config = dict(
    encoder_moe_every=2,
    encoder_patch_size=[4, 4],
    encoder_positions='sincos',
    gradient_centralization=True,
    max_steps=7400,
)
Rows from block 7 of the encoder, named by matrix and row number. Rows with one number belong to one attention dimension. Each number is 128 + 32 x the weight over its row's rms, rounded and kept within 0 to 255. All counts start at 0. Numbers have three digits each. After the name is the row's rms in percent of the matrix's.
# v: attention value (encoder.blocks.7.attn.v.weight, 256x256), inputs 192-255
# proj: attention output (encoder.blocks.7.attn.proj.weight, 256x256, transposed), outputs 192-255
v.93 123:134126177136141147127177133134101133109094194103094201102162136132133098086156134159110172122127089138061121153115150128103098111098123128150144130134084053128136134120104140096126062131108131
v.94 115:129129166119140143131196136125091111151077233105080170100137125129174142133160117135126173114131100140085183125118137128106110149077118127134150130134065093132149144129090128105129142137074153
v.95 107:109116090150118130140057134156189161099148048123195064161138139142115100119086156116120102138137167106163066126128120144154123092183159087104112140152177147120088128129153173165148188141139125
v.96 088:083101133124114127136112153136189157165150097155159081061084136135135155143130137049165144136151100126114075107118103134136120144213135104073104133128142138133156135088159223151132180127138107
v.97 072:170114136149150138097116112112116127138161189135070078083145145126137123154089123144197083157106132137046125116146095129138096073133138126070086119121141138122098105115123188126115194095043131
v.98 082:093093096153095093113140092191146200118141150114068115146162148132149123087130142182128128146157088132158123103153160143108138130088133182131120142096148058117113129141183063195136122105159089
v.99 090:100129141153131112119099157113119111124110073094168097160098116122110078115143162125117096129162124134099098072138164124119145096134115193123174115147122122147111133216096124068125046153207124
v.100 080:111099092142098108079137058140137156070138161119070089132153160147169123070122120202154109144145134127112104087145181145107142119101122133105102141112116054111111127124144034186144167101117120
v.101 082:075081120170080084105129105174141175131154118103091089137159152129132101099150158170141095147162108133158124102153192144105131128123124176128143139094166066119104125170187069177131110120186090
v.102 073:066085127157120133118111149107179132124110079126187041106087127135134136135148137083175129124148109122101008088111132128135102125206111165099120123130199123134155129104164190140121098155197102
v.103 077:111137122138152156118084156067119085130114117127157072111105122126163088107120127136143105129107170149038035114123137114137118063142113132074137105138106111128128107124100186055111090149153152
v.104 068:086086076121106123070120112106098133146140160117073134146172145128118123097154134182143070141119170156083121068138156130125109084092107165133143125128090040122081108191149096100123105109110176
v.105 081:127148112119149164116081158072132079127124109142163094101116121136149104109115125130156128128108170149057039120120125113150119074149117108058132102150093116124128109121102210041111114145136148
v.106 089:153155110105136158109104133099153077123141113154143130091104131142131145085119109131141135123108181152066069128127102112145138103130120097066148109166078119115132113116095199023127160134079157
v.107 075:126083153164128114104132118113108140129194210118066100078147150116118108162115132169187071154109123151071167108159119136095083090103127158127104125085142134117076099164151106152110152095121098
v.108 083:163129130114170190128133144126062100133139196141065135075150137111179171150103094151184100136063163142076143131137094112124075104108126106106132113122134140120092095091105177109100181116043153
v.109 071:106134123102120130130100171062187056127149113144200068061084118132121128160132129100122119114121173150048089143125111110136108109184100124097144111142118164123158115124089197066110154155172145
v.110 087:112103097167098099108147079178163206085143147113071107148162153139132147088120147181119133141161098144153129088145142149118161159120143172107114140112133049117116134150183084206145136095123107
v.111 073:045093145147142148133104149090141130145171152106076096054163151123091157174113127128205106142114142165121112087157085132094103142161128147081121130095146119119117112155186177116117146085150124
v.112 078:089133091142143149122140137171098160173070184086142137188139132129188177136117143118165165117114074093105107065139092133152121142140148105073109132192145116124063136109160153121138159154064164
v.113 082:075099125101132137137142125146196119111111128101123062155097153131127192096096132098102160143151067089081122064121083140136203149128135140089095130199080089127108129204157154101141133077084149
v.114 086:108130102137120117114102095170175157113097105093120056195128141133121174098142133109123148138144052128106157071150111139110182162143117185109125126145134131114084121229166106113133125100136130
v.115 081:170143102129129126112128143093058134167134166144096162054108110110186088160128120163161079118116170149170091139111134104160080058111127089097137112129124186141160118088057141067106104121125111
v.116 080:154141139158135129115099088131117160082108116136071144169077130131142135059133108156120122136108079139064083041119155127126181127089126139116120128093130112137090117190165065098119087091145126
v.117 076:140168104190138118097078094122022120171106155112110190136120107119164112161190110151146105122098120156158099117140171116111049127148140087122143128092166155136089122084126090090114130190169123
v.118 107:139136071087141143121141173125088141151105148137109176086129136125191117139144139174159095126116094116117093105142141118167072044123144150052138124184057136111098121129047161068121144114082147
v.119 079:099119127148121119120116080184180152107097096092145060192125151135078166125139140086110163146156051109106148098155125151095172174151129158151108134132140076123093128184191092197145090127131127
v.120 084:167156098131130124111123140092074132167128150147084169074116109108182073123122126183160080124108151141143087120119139107159084048102119116090144118148110178135152117108043127044103094107136120
v.121 082:166154093130134125113122143092072133172130139151093163073121110115178081127117122186163084117100148143143079119122140107169073050105123117085144120151109180136149119100041132050099103107143122
v.122 083:102135160164146143145109099135201153078118106124115081172115152121091193143107138095173142148159079086132069065106109134108191137144152115095054123169153059138118125137204110175132061080127098
v.123 090:153107076114099105109151145109047134161139116130143088047171119128127105179096132174113075118114214162157153175134128118143051104167125080176145129128127201121148135074054137151134135179113123
v.124 090:099092163136112118122113078135145132105144116122154092148121128133052169158133122052118169141158144128182162153129111136096167217159137104194120127075197115134142136127210123206136134154137094
v.125 087:117123073145122111125134128212145180209082190083140083148102131133172126193142134071209162111140033119155147083138127132112152142180121170088135130141155132114105126172135144157126166150141146
v.126 079:151144123113139130122150176067035102160128118132142119064125112123131098130138119169099072122100204171134165171147172118140056108146119077178166123101110241131137122077059135110117166163091123
v.127 072:158140112130138135122151164073043121151110119127135113052124110120147100159142116174088071130101210175153140147139165114141067094135131058168152122079131227131134118082068115128107154149134115
v.128 107:088108142077131131141144131106004132149128202104091193091128132126118164154135146106158121127130137140096146122139124131136097158106128145193157135131123160125132129155120154039125024106048116
v.129 124:113108120155126131118109137149240138144167052148187137136125123135071086104161122123136127118117108133104090089111124127135176113169116192068134128155099137119106123157149171109132190121164159
v.130 099:104100111135148171144092151144172167124137104172147164133118131132126064149166129115185122116108104145137026084112146123131148114184114198071151134130144146116090117152136169068123141106120149
v.131 094:162166138097098058092189098174139065118175158096095166135109125128164114071139120145063125129164161133083223189163124135124153113055136107139178124105087115134170144122063106127136154151092134
v.132 132:167142088156107087106145115192220105166161044142199091106124133133088125121103102090145098133125155128182133147123128130113122095174135072102140123127126122123125131059108148197131237178153137
v.133 111:133110095175119119124087098175151146132149037187173112088133136131060106148145117100187089132096143145180070084123127126118098108222142133090133131130183138114097115092165165122123191134129120
v.134 093:181173132127087035093174088175167057156167126117115122146116113130130114090120092124062133133148168141120230183161104134124165131076139093147170129121084132136144142106067114147139213151136152
v.135 097:161167100164135120110084104157199125124139065145170117164146122125057056094129099150083108140127126120134146113124110131095162113150138129114109128118136096131090126140126052188140173172188143
v.136 139:152134098161112115113095108174215132137180003168193117105125127131057103122143113112146094126107143142148094093122123127132130109200131158075132125145139147119115122118155157128129233137161152
v.137 120:172152106149115093113157120168193103153161069126190091144134132136109134100097108111128092136139166124165162142127132129112124082137140061127134123128119116132117132063107121222136223182146128
v.138 093:147118106193140153120066117113188153103080048155179059124112130132115091161098132098195117127111110119187029083121163131149090118191142126080095132128173086131082130084167120179139211128171121
v.139 104:099124121057128123130144131098078105113121217090051188157111122127194096109166120145100187112142107120063132163143116133125163143027121151125156138103071124129142131184066100059129096110061155
v.140 092:102128122087122124118131127132124114162124153069112174148146129124087072099155153159072120119149108143044122116122134134123150116094104199175155130125111123132119130199105135028128059151087180
v.141 121:134131115185128125115087120149230139133147018146201112129139124134036087103142120124144119124113105133106065100105119126127169106197116186081115128143133125124111120139167149120130183130177157
v.142 135:126129111160150164144105153096032165083053169123083071164141134124187165170081155144173094137135128119176093120130150130142073117123137071150086126130200096135119129100139069196124025136105062
v.143 100:105101085134176199164070159088069179077046147131103083184119129125202107168097131140171138125114100110162019093119156126131104120117128103083078128118205095132094121135140068174123064128138101
v.144 077:175157112082115134119056103092057114054112063142102187080140121132129099147124114145158170114125117116163058171137126125162100093135135080097121135125152120126130132076087147108138168185042130
v.145 078:124163133151146160142098096099033113175052144105052102156159109110164155150089074109149144125091133104169063078103105118118137145102122097094071124098185105144111134093085046117120118131072136
v.146 088:096127066137126132110079099160154132112119034142112105154124127127115064017096108158046087137125125114121088131123169118131169086128137130137118115159132124135132132159102097049128061133158121
v.147 082:184161112074129136140103106083050110066093096119092182060125115126143108151139119115131197113121130116120056161123095116156081097096136124092117128119115101130152128084087102091125145172048140
v.148 076:074114109157146143130118109149183137192110113109098107169138119112158117055083101125071119138135115139118070094136148123128193101110135123100086112143064084138150128155091088121114048101152090
v.149 096:090119062131121124114104120165175130112115065130113107187109124124138063035100125163044114139127106102100095128134174126150178081101125159134121124179134153134130134178095117042126065127158138
v.150 070:148127086075106106119109147093115122084140095133150120095111138137135136135156162169125095123141138067133100173101128132138102093150123089158152141128136177130079120150139204048130209181082163
v.151 092:095118067119124120107083124136142146081144037135130116156133116120141065041109150179057095126121159113125120114127182107154133051134131116137141115196128145132109129178106148052126113161122138
v.152 077:100146084109120129128072116091068117068126062134094120098154117116153079056109123192065158126113155110100037168123127106141091069101106115194114127165116073140145133131122064003127076166073123
v.153 092:150148148125135139144141135088033102155107167139109156073135128128145200218143101092214141115123136128174112158118090132123065163153128073125119141097123111131125133048111113177135143154096109
v.154 076:110127140166133136135105079133187139201125139119088098136138146140138166131117099092169143137150085138187072066116098154108176150119132097093089141088103073128150148126108066143144093082144078
v.155 075:093105113154127122095060117180173136170118045166135085173153135124091140105079124150179075142143130123172138147139159137111194091161151113108125128137145203137137137114114135130136158123136116
v.156 072:097140120178146152135121096149175149218104133112083111152159117111142131089102081104116150128131101151138052058123099134117161126113141138074079128098088076135146140135089051128126079095127097
v.157 083:135169104126130144124094093092044112088097099128074138068155107106125042069121075140054147135092144118103054156116112107124100068100116132146096126122100091145135124114104032006114066146066125
v.158 073:117151130143157161135094081123056135146059112096049107187147112100158117115075085140097130137109131117114065080119126110124180148100122119078068116103181105147143131122079033128117086133101132
v.159 078:148141093061114116124104142105073108065115085131142134128116118119158088116113135185082121125116146089124107175124163109153096094129115103153132127162166167135084117133114167085119180210064169
v.160 076:157162150146143146107071114109082151145088050112145100113148133117078121079124167179041101145147177177046029125135180124168141143175096138159135110127182104135131121165128095171116088158131134
v.161 072:083128105140139137136125163159148091172089173117168080159104118130147139181162081114181110141108079112194203134174119128095121140162132219143157123119134161127080118078147140135119086129190087
v.162 082:117104111157102111132103139219201107217104099110178038113158138144070106159108117095163091147130077121188167131131172138113160144207124158112105135133181123136149137090147148192136146137184121
v.163 082:166163087050122108103090089122086070106057045136118115193126120136140112033057100171054130132114202142080044154144150125161153099087106074189148133147205108139127131104057148096137131171116174
v.164 072:111115130092142171172115165124130140123171141148126198077113126147088120119160080122146131126131149158151129199145111135091128130180128141149110129067113117104186122035126117160122167131118096
v.165 065:168146139013133112146150112094140097095115071163167130170099127145087057055160094148160134143134158123146093173159168137143145112137102115202137145138163081127121141059096120128138200179105127
v.166 071:063062117210092108100144120147152150184137182112153107095126123131149185176166125072103132121139057136117150137138088119115139121134156177099160111094078127118112121150174186175123106129091113
v.167 086:117116123141110096120130104149176102123136130164177156121120121127103071191165088079165133128131070130199158178171134127098103137184142203153145126119076138122115118101141173158121139139153119
v.168 092:158162091063118106112123115124062086062097083149146170167148104118117107067111121171103134126107178134112102181163137112171090100112117128199154119174124136128093117075074138111114114164098162
v.169 069:111069075036094102143145123155187122136190123148128134085118130130074078074148091104118109131122136144162097185129132136132100108127114101152102131139108088131151137032102108094123177156144078
v.170 076:116082091121079076102179151154192047174143134106198089171150124127099136093087135132070112136123125137106191159170113130132186110113146150133148127168052186127137136139068209105135068133143108
v.171 082:140133116153117130088113132098107131095117071121137154117193119118100160117095169183054115147146163154143076126149120109172070140166125198148160111210133102133101111138121174119112020124116151
v.172 081:126131077086141146130120126167126136185088117107099064111146123117148095103111129148047089139146157166075089135120167111147120115088091079088161110149160107139134119136091070123117123148152141
v.173 080:100079116126099119122149117145174122153180159163110179108114125135100170141193097063214132135129075139183155174159098135101167130168149159116116129099098099116169124051159177164130205099098087
v.174 070:099086090089093106146117129173192110172142119131152071117134126146058091121129101093161092149130105134208148151135165137107135129193119156155098129130130106133164133037129122175137151154173088
v.175 076:096108114155127144144120180164147134142167103122188122092133135142037178130142150127131129142178100156172146158168129135143126153187124228161123126163117121121147133133156177219136072109124075
v.176 120:159138137060128154122188154097084124128172200149065205071112125131189108117158111151103147118154139146106190166143157121152115090050142080089155119142021153123145133118045136083125143080085121
v.177 068:119142118092164157148116148111114122212112091081166126115099131131064146192195108167120103131119093138112192120159114120150138138145110183133126127078126166125131115226161104073121102169218114
v.178 097:170139145094140165124162155096083152108153208130064184071107130121213085126151117145106156122158126142095161171132167118138105077054139085073153114140037144133142126120042107074117124088083107
v.179 064:163147100060179189197170209172137146155147066102192139151078146141066132204159089093174124121095133135159230169159115146140140124156121124098099144094094118126122135046081081179136188176143075
v.180 107:102126116131136142124103097125045141133104142156097148102125117121101178136184118147127147132116074143080072097138094116164111151151121213100119119131155120134129114183157150076116041115132117
v.181 080:112099128214144164141160176162081154167090162105151095146128146129168146183125116138184080129100138143163189077131187128142083103147118156133117130155138190122062125091098082225125125143143116
v.182 074:125105108198118117137119147099119179063106187141089134081130113125233018081139157148129130136139121137171109133138224120095032064086150094135194126114157109139113129110082065099126102108095091
v.183 100:152132111136108111118145151132206143101157116097198134108113141135138061140131159118117112132145173128192188156126195144108086087146130064135150143139075136133116150079085075201140220154120122
v.184 117:111114111199149139139079117145132188132078082133165055188123127126079160177110136092180113156100098116178060084123110130126129149219124172134087130117251112138108111141192102175123073161165087
v.185 137:128119133046122131124190129111103101122169217145071221049126126123154094112170101149108149115139140142093205171121141119122113079047131115112168124120013139124144125122042138072120154062083151
v.186 104:117111116188150154138087123164120187141083099146152070190102136128088165155122121099180104156098109125177067072118118130134133155201128175121087123122255113137093109123181087185126050153174093
v.187 134:118117132039112113119186119126112076125176194130081210051145125124139091097165104158096133110138168145080218168125134121119117090040128106136178130124021149118128134124047135064127181075082172
v.188 088:132119110124139140138131089108077165122102196179103136100083134129119139184192113090187149137114069127176123123128051121126114128134134148129102129079130102129111114173166143066119091120110074
v.189 098:111110102144127123106083095121130155073116084153161140087118125123059100159157129106137099143111105147165088117107106127137080104212128187136107131093159090133124118136172147119125086132168121
v.190 105:137124116193140142143098152180172167136084083128197056209130130137106135152094132087183089135107136121200108095130145146114122127203137148127107140127204102132085137074156112235135166177166098
proj.93 119:177054115132126091121153167088090123103131157180093164123147113115103179098068121175096108135131150094200181139141162140164157145121133100124075146142173201118193119121096082150145156110107079
proj.94 104:158074124135125115122111170098114121107152175177075175119140125119114116100075101138104088129133163126199188106136192129136197138138144135126063143142185148131181106121088063110138097100097066
proj.95 112:090208131089126128124181116183106128130163075105156098098127143124146141129156125135139159127145079135089114146150168129100093137124135109123176109098100103133108148116192144116157079115105108
proj.96 103:068102163121122148114177039186094099160123106114159119139128113137137086141053125145192114142103157117117113169130095139117179132119113084116175117078116076141066096092192116146112115160090146
proj.97 096:049134144118097102105174088126158139159135123158174118156138137147098134121104097099198099181117193151083113132109112126096111109109128112086118121102117203138127121133167113132138113113124110
proj.98 096:175145095152128092129099132167146140148099073128160126123133104136141145093140130185162037153156191122143113163113153151156164078171109166105020145167089130135150116178195144103135159134161126
proj.99 101:130091153117106144171115139073092122098110150137110147129109137116160145168098156129036236095107052148163141110156159155153091131104099087139118154138136148127142135134104133210104163143188128
proj.100 097:172123107170115117120088128114144144139099089162128164121163130124143137110113134171187076155159172116102089160124131152128122095162131198080090142140120185124149091159138117110126136170153140
proj.101 096:174123108138124089139084136151174136140100108142150149147137132121155147109130142187168061130155168137124125172136151161161160065164104140099014151154084132125148128205193142138131165173177128
proj.102 088:063055151075100163148143042116094117143145118160153128132125170105190113136026133126102136138091082112125166134126133157120114144088108089119197128131130113128095105132153092184097121158116181
proj.103 093:065057147097082150164132083054111165117126176130124189124144148138179139136060133093054195133096078135118150135132134148089077152077142099122193105109132194115123113109099105213102124145114118
proj.104 097:131121109168151125144062140107205157117100161149152204127158130148159140133146142188183123159131157158100057180125141156134124076154132148117039105121119175154156122216168115159143170177205140
proj.105 097:073054144109099159165143087061104158122107174119140189111160145150160128139075119088083212131094082123114137152122130140091082138079147100146196103102161184116121117097101099217123104140104113
proj.106 104:092052143150101159157149100064106148124101172128144183119157162161136092120119095084106193121095084107115139169111137140091109136094130096168182120085209180111125110059080080204149089141085101
proj.107 091:082168169141116087110148103131167128150097126160174126178114122127103143127120117138191094168122195140078088117111065136123132093147113111072077122106073165137149135177162119148117144118156148
proj.108 101:040141174121119113125121084123189163159130140149167161148151103148110101120117086130226117190116171149064066127107089127113137101098126130088116112106134151134125147146122122141138135127105135
proj.109 088:078053158069066174144126076062085135105120161128143154106113181118156083158073135066091207128094071105105170138136092140069108153089113080108226108084157136110103121113082104213091103166118131
proj.110 100:184151110180140098131119120172128137158097081132169082118142116148126131088145111175162066150145206103154110172109158144150173101164122196129043137164108157127156102138190144082153142137152112
proj.111 101:086134179138127114132153065118153128156086144157198128140156123147117084130117094176229135165121200127087093147124076143136172097163104116138080111086108134147121129164203139180125136107146140
proj.112 101:025114107105119155115066111110172103131193168141128129132119118137147073195076101100208110120134111182133109132151201132135090121121152129160145137136094159132104162117131158110151103187107070
proj.113 103:109110173114118115116133076150116058140169174140111095152108150140181074149140092075132112124109181193177127113143125117109135159109126209138136148090117157117084144125166145164125133125164109
proj.114 100:127127126076104117122132118143151132126197153122115138162099126137194044163120098119116136103106181139128107142128147124130159117154163125159125145126087173119107118170164122169127140160216057
proj.115 093:120123145122138126121102142116128151118033135124150169132140122139105190125110173161150127146135040146082157138128093138120104130095111142088142111148176083135115153057063159149105171112069211
proj.116 099:124105211124088164169054110148138178119129170109148200098144131123172158100044116107081115117116074156168123079148112122111142085155136114161161107162156080120124113105140136173136146175176104
proj.117 097:095148103091128181186110170098177172102112155140149170094178119115123142129088124137134162132100053109117140144146155148152133074131148034141153083159098123152148131085053147126130116154092143
proj.118 104:092113134132122138158120153083131153103101151104136221141145090120169150171115138139134118112110073199065101140180173173102118074109126097213175130154192123131138163127141168119140127117125097
proj.119 096:133137096106115117127147103151142116123232144140107084159103141123146058152123121115120138110114209132162128132119169105129146137143159155136100137114069170119123105179154116151138140125190054
proj.120 099:127111149118133121128108148104109174104040116118139196123131111139124191132111169176130141141141024162077145132140095159114107122099125120117145105164183086136128151065073156145102161129099183
proj.121 097:125123149117135120131114149103108172109040116116138194128135119140122193132112170164127139138138023161073144127140087159116100118093125117121148101166188080132123156065079154135102157128093186
proj.122 109:132134132100127092134179073147104085132166125163111126122168141140112075136129098140154155129098163187187145117097100113090110157120143180134099157085123150114098132126158121164137168072172116
proj.123 105:152147067137140094078157158097177187103079116142159089138120150158054165137136197224111148177135120077080170111121141124106120110069126112091107097153155078130148123136099124185113154105045165
proj.124 099:154148105132123119099142109159152082175174142152138044129103170122078082107134112100169133136135218082175148134082114079148152160158128165077085143087056153128108101137145089139130140119121118
proj.125 103:048132127094145152108058145164148145165189175127089069192094122141171101170111164076232096125109217146064105166121167139126143156130146145117094131154045148156107138130125170149142118139140114
proj.126 094:128157130138117141086062177075183154088074153109152150117130127110072189134104198158084117134126071112091154076150122101149111045084140083099137097155170037116131107100114127132081122098077166
proj.127 087:140171129128140131105089158093157163100069142120163135124154152121056210114094197166080107150112049117074155074137101099143110054080126103086142095160158038119122116095094149147097145093069193
proj.128 105:108055125097128103143119147049157129158100218178160176086097129124167111125075119131129178149131123113162140076135143121146171145117146128080167113108140145127139151115111100221149200135114177
proj.129 108:135189140102098142173137105181000139168070133150177159109118110133136140116110126125073161131092141143143160119139116139098140140118098136233082138135156130138141137076204096156121060113172076
proj.130 099:144146109098117147150130119152050175179072161171155156115097108114169175132112142143114145128128155129148110127137171123093140148098118130197066099145145101131115128105199111161126117131138125
proj.131 089:111137097134148134108137165157125086102088095087156108160138147136128146095120092108084133100134128128156170128130074129134131121181122142090171157127108154127147101143046127094096146125062138
proj.132 128:143198144151129115102139118232065125127164059079110104147130136124111127156160106115150130096130164173064125146118033116120124129141145130115140151142083124132152110168117091068111070107133122
proj.133 113:162187151159136128093140087190106157159134127141161147109133105130120149145133138137168154105120159146080093153123053112134112130108144144155100137143079101116129154139218108117157095147161134
proj.134 099:102183149171135145102109166174124078124103123085136111155135133132139134121150099080104102088151130143128206145124079126143127113157137174097163148153100113126141102151054126100096083136109091
proj.135 096:142158159157122134144082170160127171140120085076120145135167132149114149135192171123101161133148143109095098174145085148119087151168131162139137161166124122133151120089148167132111086134144099
proj.136 122:160210158142114134118141109200040147151103095114156123132124121137112130142112130122139136094123125146077124151129035115118120143123135142200117151149093073133147147144209113109131032126201104
proj.137 111:141194141164129103097134136205099110120170059066085116149133136130099127135181108117147119114122138170082152141123045135135108114160134110089153155144092125128161111160117121067123088115141138
proj.138 085:141149155102103151134099115136153160105143088084107117125148122122109144173189117106196116140131160130088138163121085155135078085133106144137097139173128157117085119097207139129118063152136091
proj.139 106:108071073101119166163108175074125147112087167151152146139121147107183138086075127136069130134161137130222145086128205117111166135141119113124137112108145156148089097108046134207118140106054129
proj.140 108:098110121067126157163109150090094154125082164162153176111098128114188142118058152155025195139120139153202147092150146145100153174121119120123112121094149186131169128028096139229127157116140124
proj.141 101:149207163076107140157148120211013160185102110140166129119128102135128149123124159152069159132079146147119167143134104136112104158117104142224091156140129132139155138064212101160124072118186082
proj.142 126:115054092105125108094167151070255152067210139110102109140129132148128105161165139162209120178110123133107116140144174116161085114129128103090090124101097161118086133143139161122145255158106194
proj.143 109:129048099072104155137092158077204199096165156134090120134140123119150143140164164165150116174146128115123130130134203140096110143128138112152060110122135140131063102115142173155124176127064147
proj.144 099:109113123108148123124121107084141116074132146101125192131182136124126144126153101132124116116164085067089165123123143123136140180107176072151173113150177088127103160104118125069149095136050092
proj.145 094:089158158100124146111162151104237098117201138162086085138123123142170131153173134108255080119118119158132163087141081126153111138100124173126076121117068139134076171098109154155109164143140120
proj.146 097:186074103108119117169158165094096158159074143117130187109179129144166080064103097197035195121110113149151159167136154129100142086109169069165087140078206117127121104143152118225136128159124109
proj.147 101:067126146078118140141112089095160120074162139147107156134148136143116166112180120101140068122150088073153159087129117113168164182097143135133190104153169144132067189098100118104147126126072076
proj.148 091:087096119117096094171141132156101128166109113163119127120094134141132103111152109173144126136084163123178162119152136114120147063124102176131072112107090145139108133098118137196141162131156127
proj.149 100:183045104122142119166130178089074141154050163124128191130158128136166100080077094160026178119123147139162143130113183134087129115135154039174098112114197110113129117158158100213139121143106120
proj.150 084:165099122083138139140070180076103127092088106083143166109155152115126085160110082146078195130162119169074158174101154110136123138130147059112130124168133114159120112138157123109122099078101147
proj.151 099:189054120121128128146102157085097146119014128082146194116172142134153084105044107160000223121112098144121181151115206144106134096118171028179115117115215110129142107115160106193129104127106138
proj.152 093:195096112119138132174165136091140114140091086165107219080163127158157093083141098155034166120117104119138139110132150116155145127090126072102129102113214150150123153126178148234129136105094115
proj.153 104:082181158091143162135127109132211115119217124146089083137111134134130114178201131108255060123131113102107157100136079127162148132108114211084125142129085106147085163099094150094113167126084136
proj.154 090:057143148144108120146126123154147116169159121171084070118092127144124105148202142123229107121094155161143154102147076110152154104116107222091068123116034158151086134083126144177121150134171116
proj.155 103:142120106148139141109215159138107115161092124105184153111179137117153088149135088154157195137111097119074175195127183118101128093161145064185084172080121100138127130111123141155096119139116095
proj.156 088:048134118116100114160136112155138122172158126181093080118101123141125126134196132142190098124098156146148135101155084118144149110102093207110073105110029171142096145096098135175130164148172112
proj.157 106:141134161115106137174136176074164129148135118176103197098154126145175147077195112148070124098129123116150156106147097135157135122078137134112122134097204186136112158097120165224134142120129093
proj.158 084:102136142085113138125178124124198106139171153161113122139135130134144141102151132144199089134105111133182171082129116123161117147082124150147117094122073126122080185099127141150119156169138126
proj.159 097:172101098079151121123100169079128121082111156087157180136177136113120128121118091139064155127172116125091146128095189135122126180116174058147165103172185075125128125148140112106142097114053129
proj.160 093:155138058058121138109137149096118118096112123167064132114095128117132137123063169130016188129113049097169133119148154123113075107055112141136120117116051129126136133155126132171156163140120140
proj.161 086:056132095126139128157160167083143119167183078131172104119190157142166111143180065176148065127116197136067134176138151170092142095195108164136110158131142144146164127180112139140136143148129168
proj.162 084:164124080137146098084208166123142134086137148125084099129161120108202145161111159133151093142130121225124161149146151155083112105105089118114118128126158122148147099137166137143104096130168156
proj.163 093:109125100067126143134136215090166155118136080127073101099119150112154132167132169180074184156164054174178151146173127114142065094043148148142138129167125104127123122115072118160134121140067152
proj.164 092:119149101209146141136165107136132116155115138138151160112149146154177123087180094146201091142139167102092174147137096162154138107144115156139142146104168135143128144162107148169134124133113115
proj.165 085:165096109132149128137103155076091148156120106133056120091116183127167179129126144146091119160172092116171166149193122123137105102071113156115156128149180083122121122124090112141147105145071125
proj.166 085:097167133082133119138095097163121090125172127130165127137110123157132077122156099103095040124149156079142061145087110135114176133153161158124105123115111127138132133156126156171114163160171185
proj.167 087:129142126142160118165129132153105111134138096110133162115159134129122154129212084170123064115153176104055133137123100157143170129205173109158166119151160140161195142143078156090112092154119164
proj.168 091:108131126120153155167144167092164143126135080151071123079130139124154170148178102163073149130172062094125108153178114135161091109060140102141181122194149099120183136129041129110132125132083173
proj.169 087:178099120159143113129115096163099146089113127137074158123133130104198176126099170150141108139125153125181157104148124138167160100068074129122141135118214132128111115090088110146121108091127180
proj.170 089:136092120125121110134215130137077106096147080128162107139094115103109062150224101128032110132105171112111096107156164137121157147120078162134092107111141192130129134123107111107135169141148144
proj.171 095:113126120108140126150147194112122118126068070144143145081097131117104102175154072140037198114092105111062154149146167129118091122041061107144099143134143222101206172104129124127149201132150125
proj.172 094:136133113095123174104127134115127129135132178165040145130097129120185186138053158135094127115111095089202129088138138133104105095065073139112126125138056068129106095186127094169137163139140108
proj.173 097:105133100151138107157130082181118096116134087115119159119140115144135076105182066127194038159155193118112130157130109132143174111193127144123155136140182135125126115143100150122117132156103155
proj.174 079:207122087169151102103183144136110153097114125135072145120155135122211177135137161136112092136118130167158163126147142161117143118094066140134109139124215128140145095109140139145117101081140185
proj.175 082:131167068182135108142222114168065090133110131144150168105100113132147081110163087073080113107086157115075133134129165161099143151141070133128121111094200175139175140144162145111157175092130139
proj.176 101:128116158174133177103087101123105123090061174096152150146124113122142135106098092131135106100150132123151094168120179093137127169145137118178073140112206160126094135118081100114146102111063122
proj.177 089:179092108161129110142075173057133120138107216118142152127161119161132112146103126134092159105116171088169128130166160149166143141155126134126111110106066129138136128173161095213106149112236102
proj.178 084:093083141176148156100102076143099088091110146105149120153115129107111157115133098106166089107154153137160113141124206107145136204138150113151077135133166203117085132121074127099162128115076125
proj.179 086:177124085200120127120118157132120193087138178085143108102146110115117142135077192104160117142171104072110138112150129120097097129167127078123166106116083122163119117177115089074120092055133091
proj.180 107:173099107085122147165121128060211121141150214146149114152121089162153104123092104139144126129094173085159100148133171150152154110133113142199108100115117120117142172153169126219091191142131150
proj.181 093:142155143192174085142153137162148166142158182103162076123175099110189104107130134120201131138093115154087016105139099124120099096123143148120063132124114071154164125170135135087142126147215160
proj.182 094:133087177106156126149094089184126137102147064126169169092131148102100190108200151099105087129140123115125141122095095118177111159164148126086113123141128194090127130091074166181105138111112112
proj.183 098:130128185159132104137086146179067161144100057103128181087145172102072167122167162094109089119167082115089150110112071113116113152144146115073151128142167118122117097074072129065112057080120096
proj.184 105:157131078105131079159148159112180139139214168135134110116121129121109105149112178112211120153104157140128137104120116154136127115097143095102147095138033101141119108142177126165112196139172141
proj.185 111:136104192152106142110071090105125120091040145107146163113135138126147137115102117156108125104178118133151103139132138094129155183157119092156094152129185146116112127120072083154109080140066112
proj.186 100:163124098113146077167166154119191140122192199125157092132129127124138106127106179145236093146109154138127126118123109145123124107118152089119129107135043099140126108154178139177115201148164136
proj.187 118:134114197167116152106057107105122121111012129135152161102145148125136143118118121155072155104169077115125108123132113101123148161178120115131113164117183132120146129122071104152119051140090115
proj.188 101:174109137093106145176074107090211120093179156127136126165135127145125154144071141148213110142110180080127105156089110113141167168180126088115135098124081146126095117153168137189118174170081139
proj.189 103:193107142079090124159113122097175126108141111123141190130168141150109148146136141147133141139108127088144161128120095149119157150151111073116155110159106152108117117105179131210085162172097114
proj.190 090:108165053117158111157223165178140146137208116106120113107179151126144153134175180155182118172135113110115117091144069140124085064066159109109152112144122114145159119113174150044110109088173106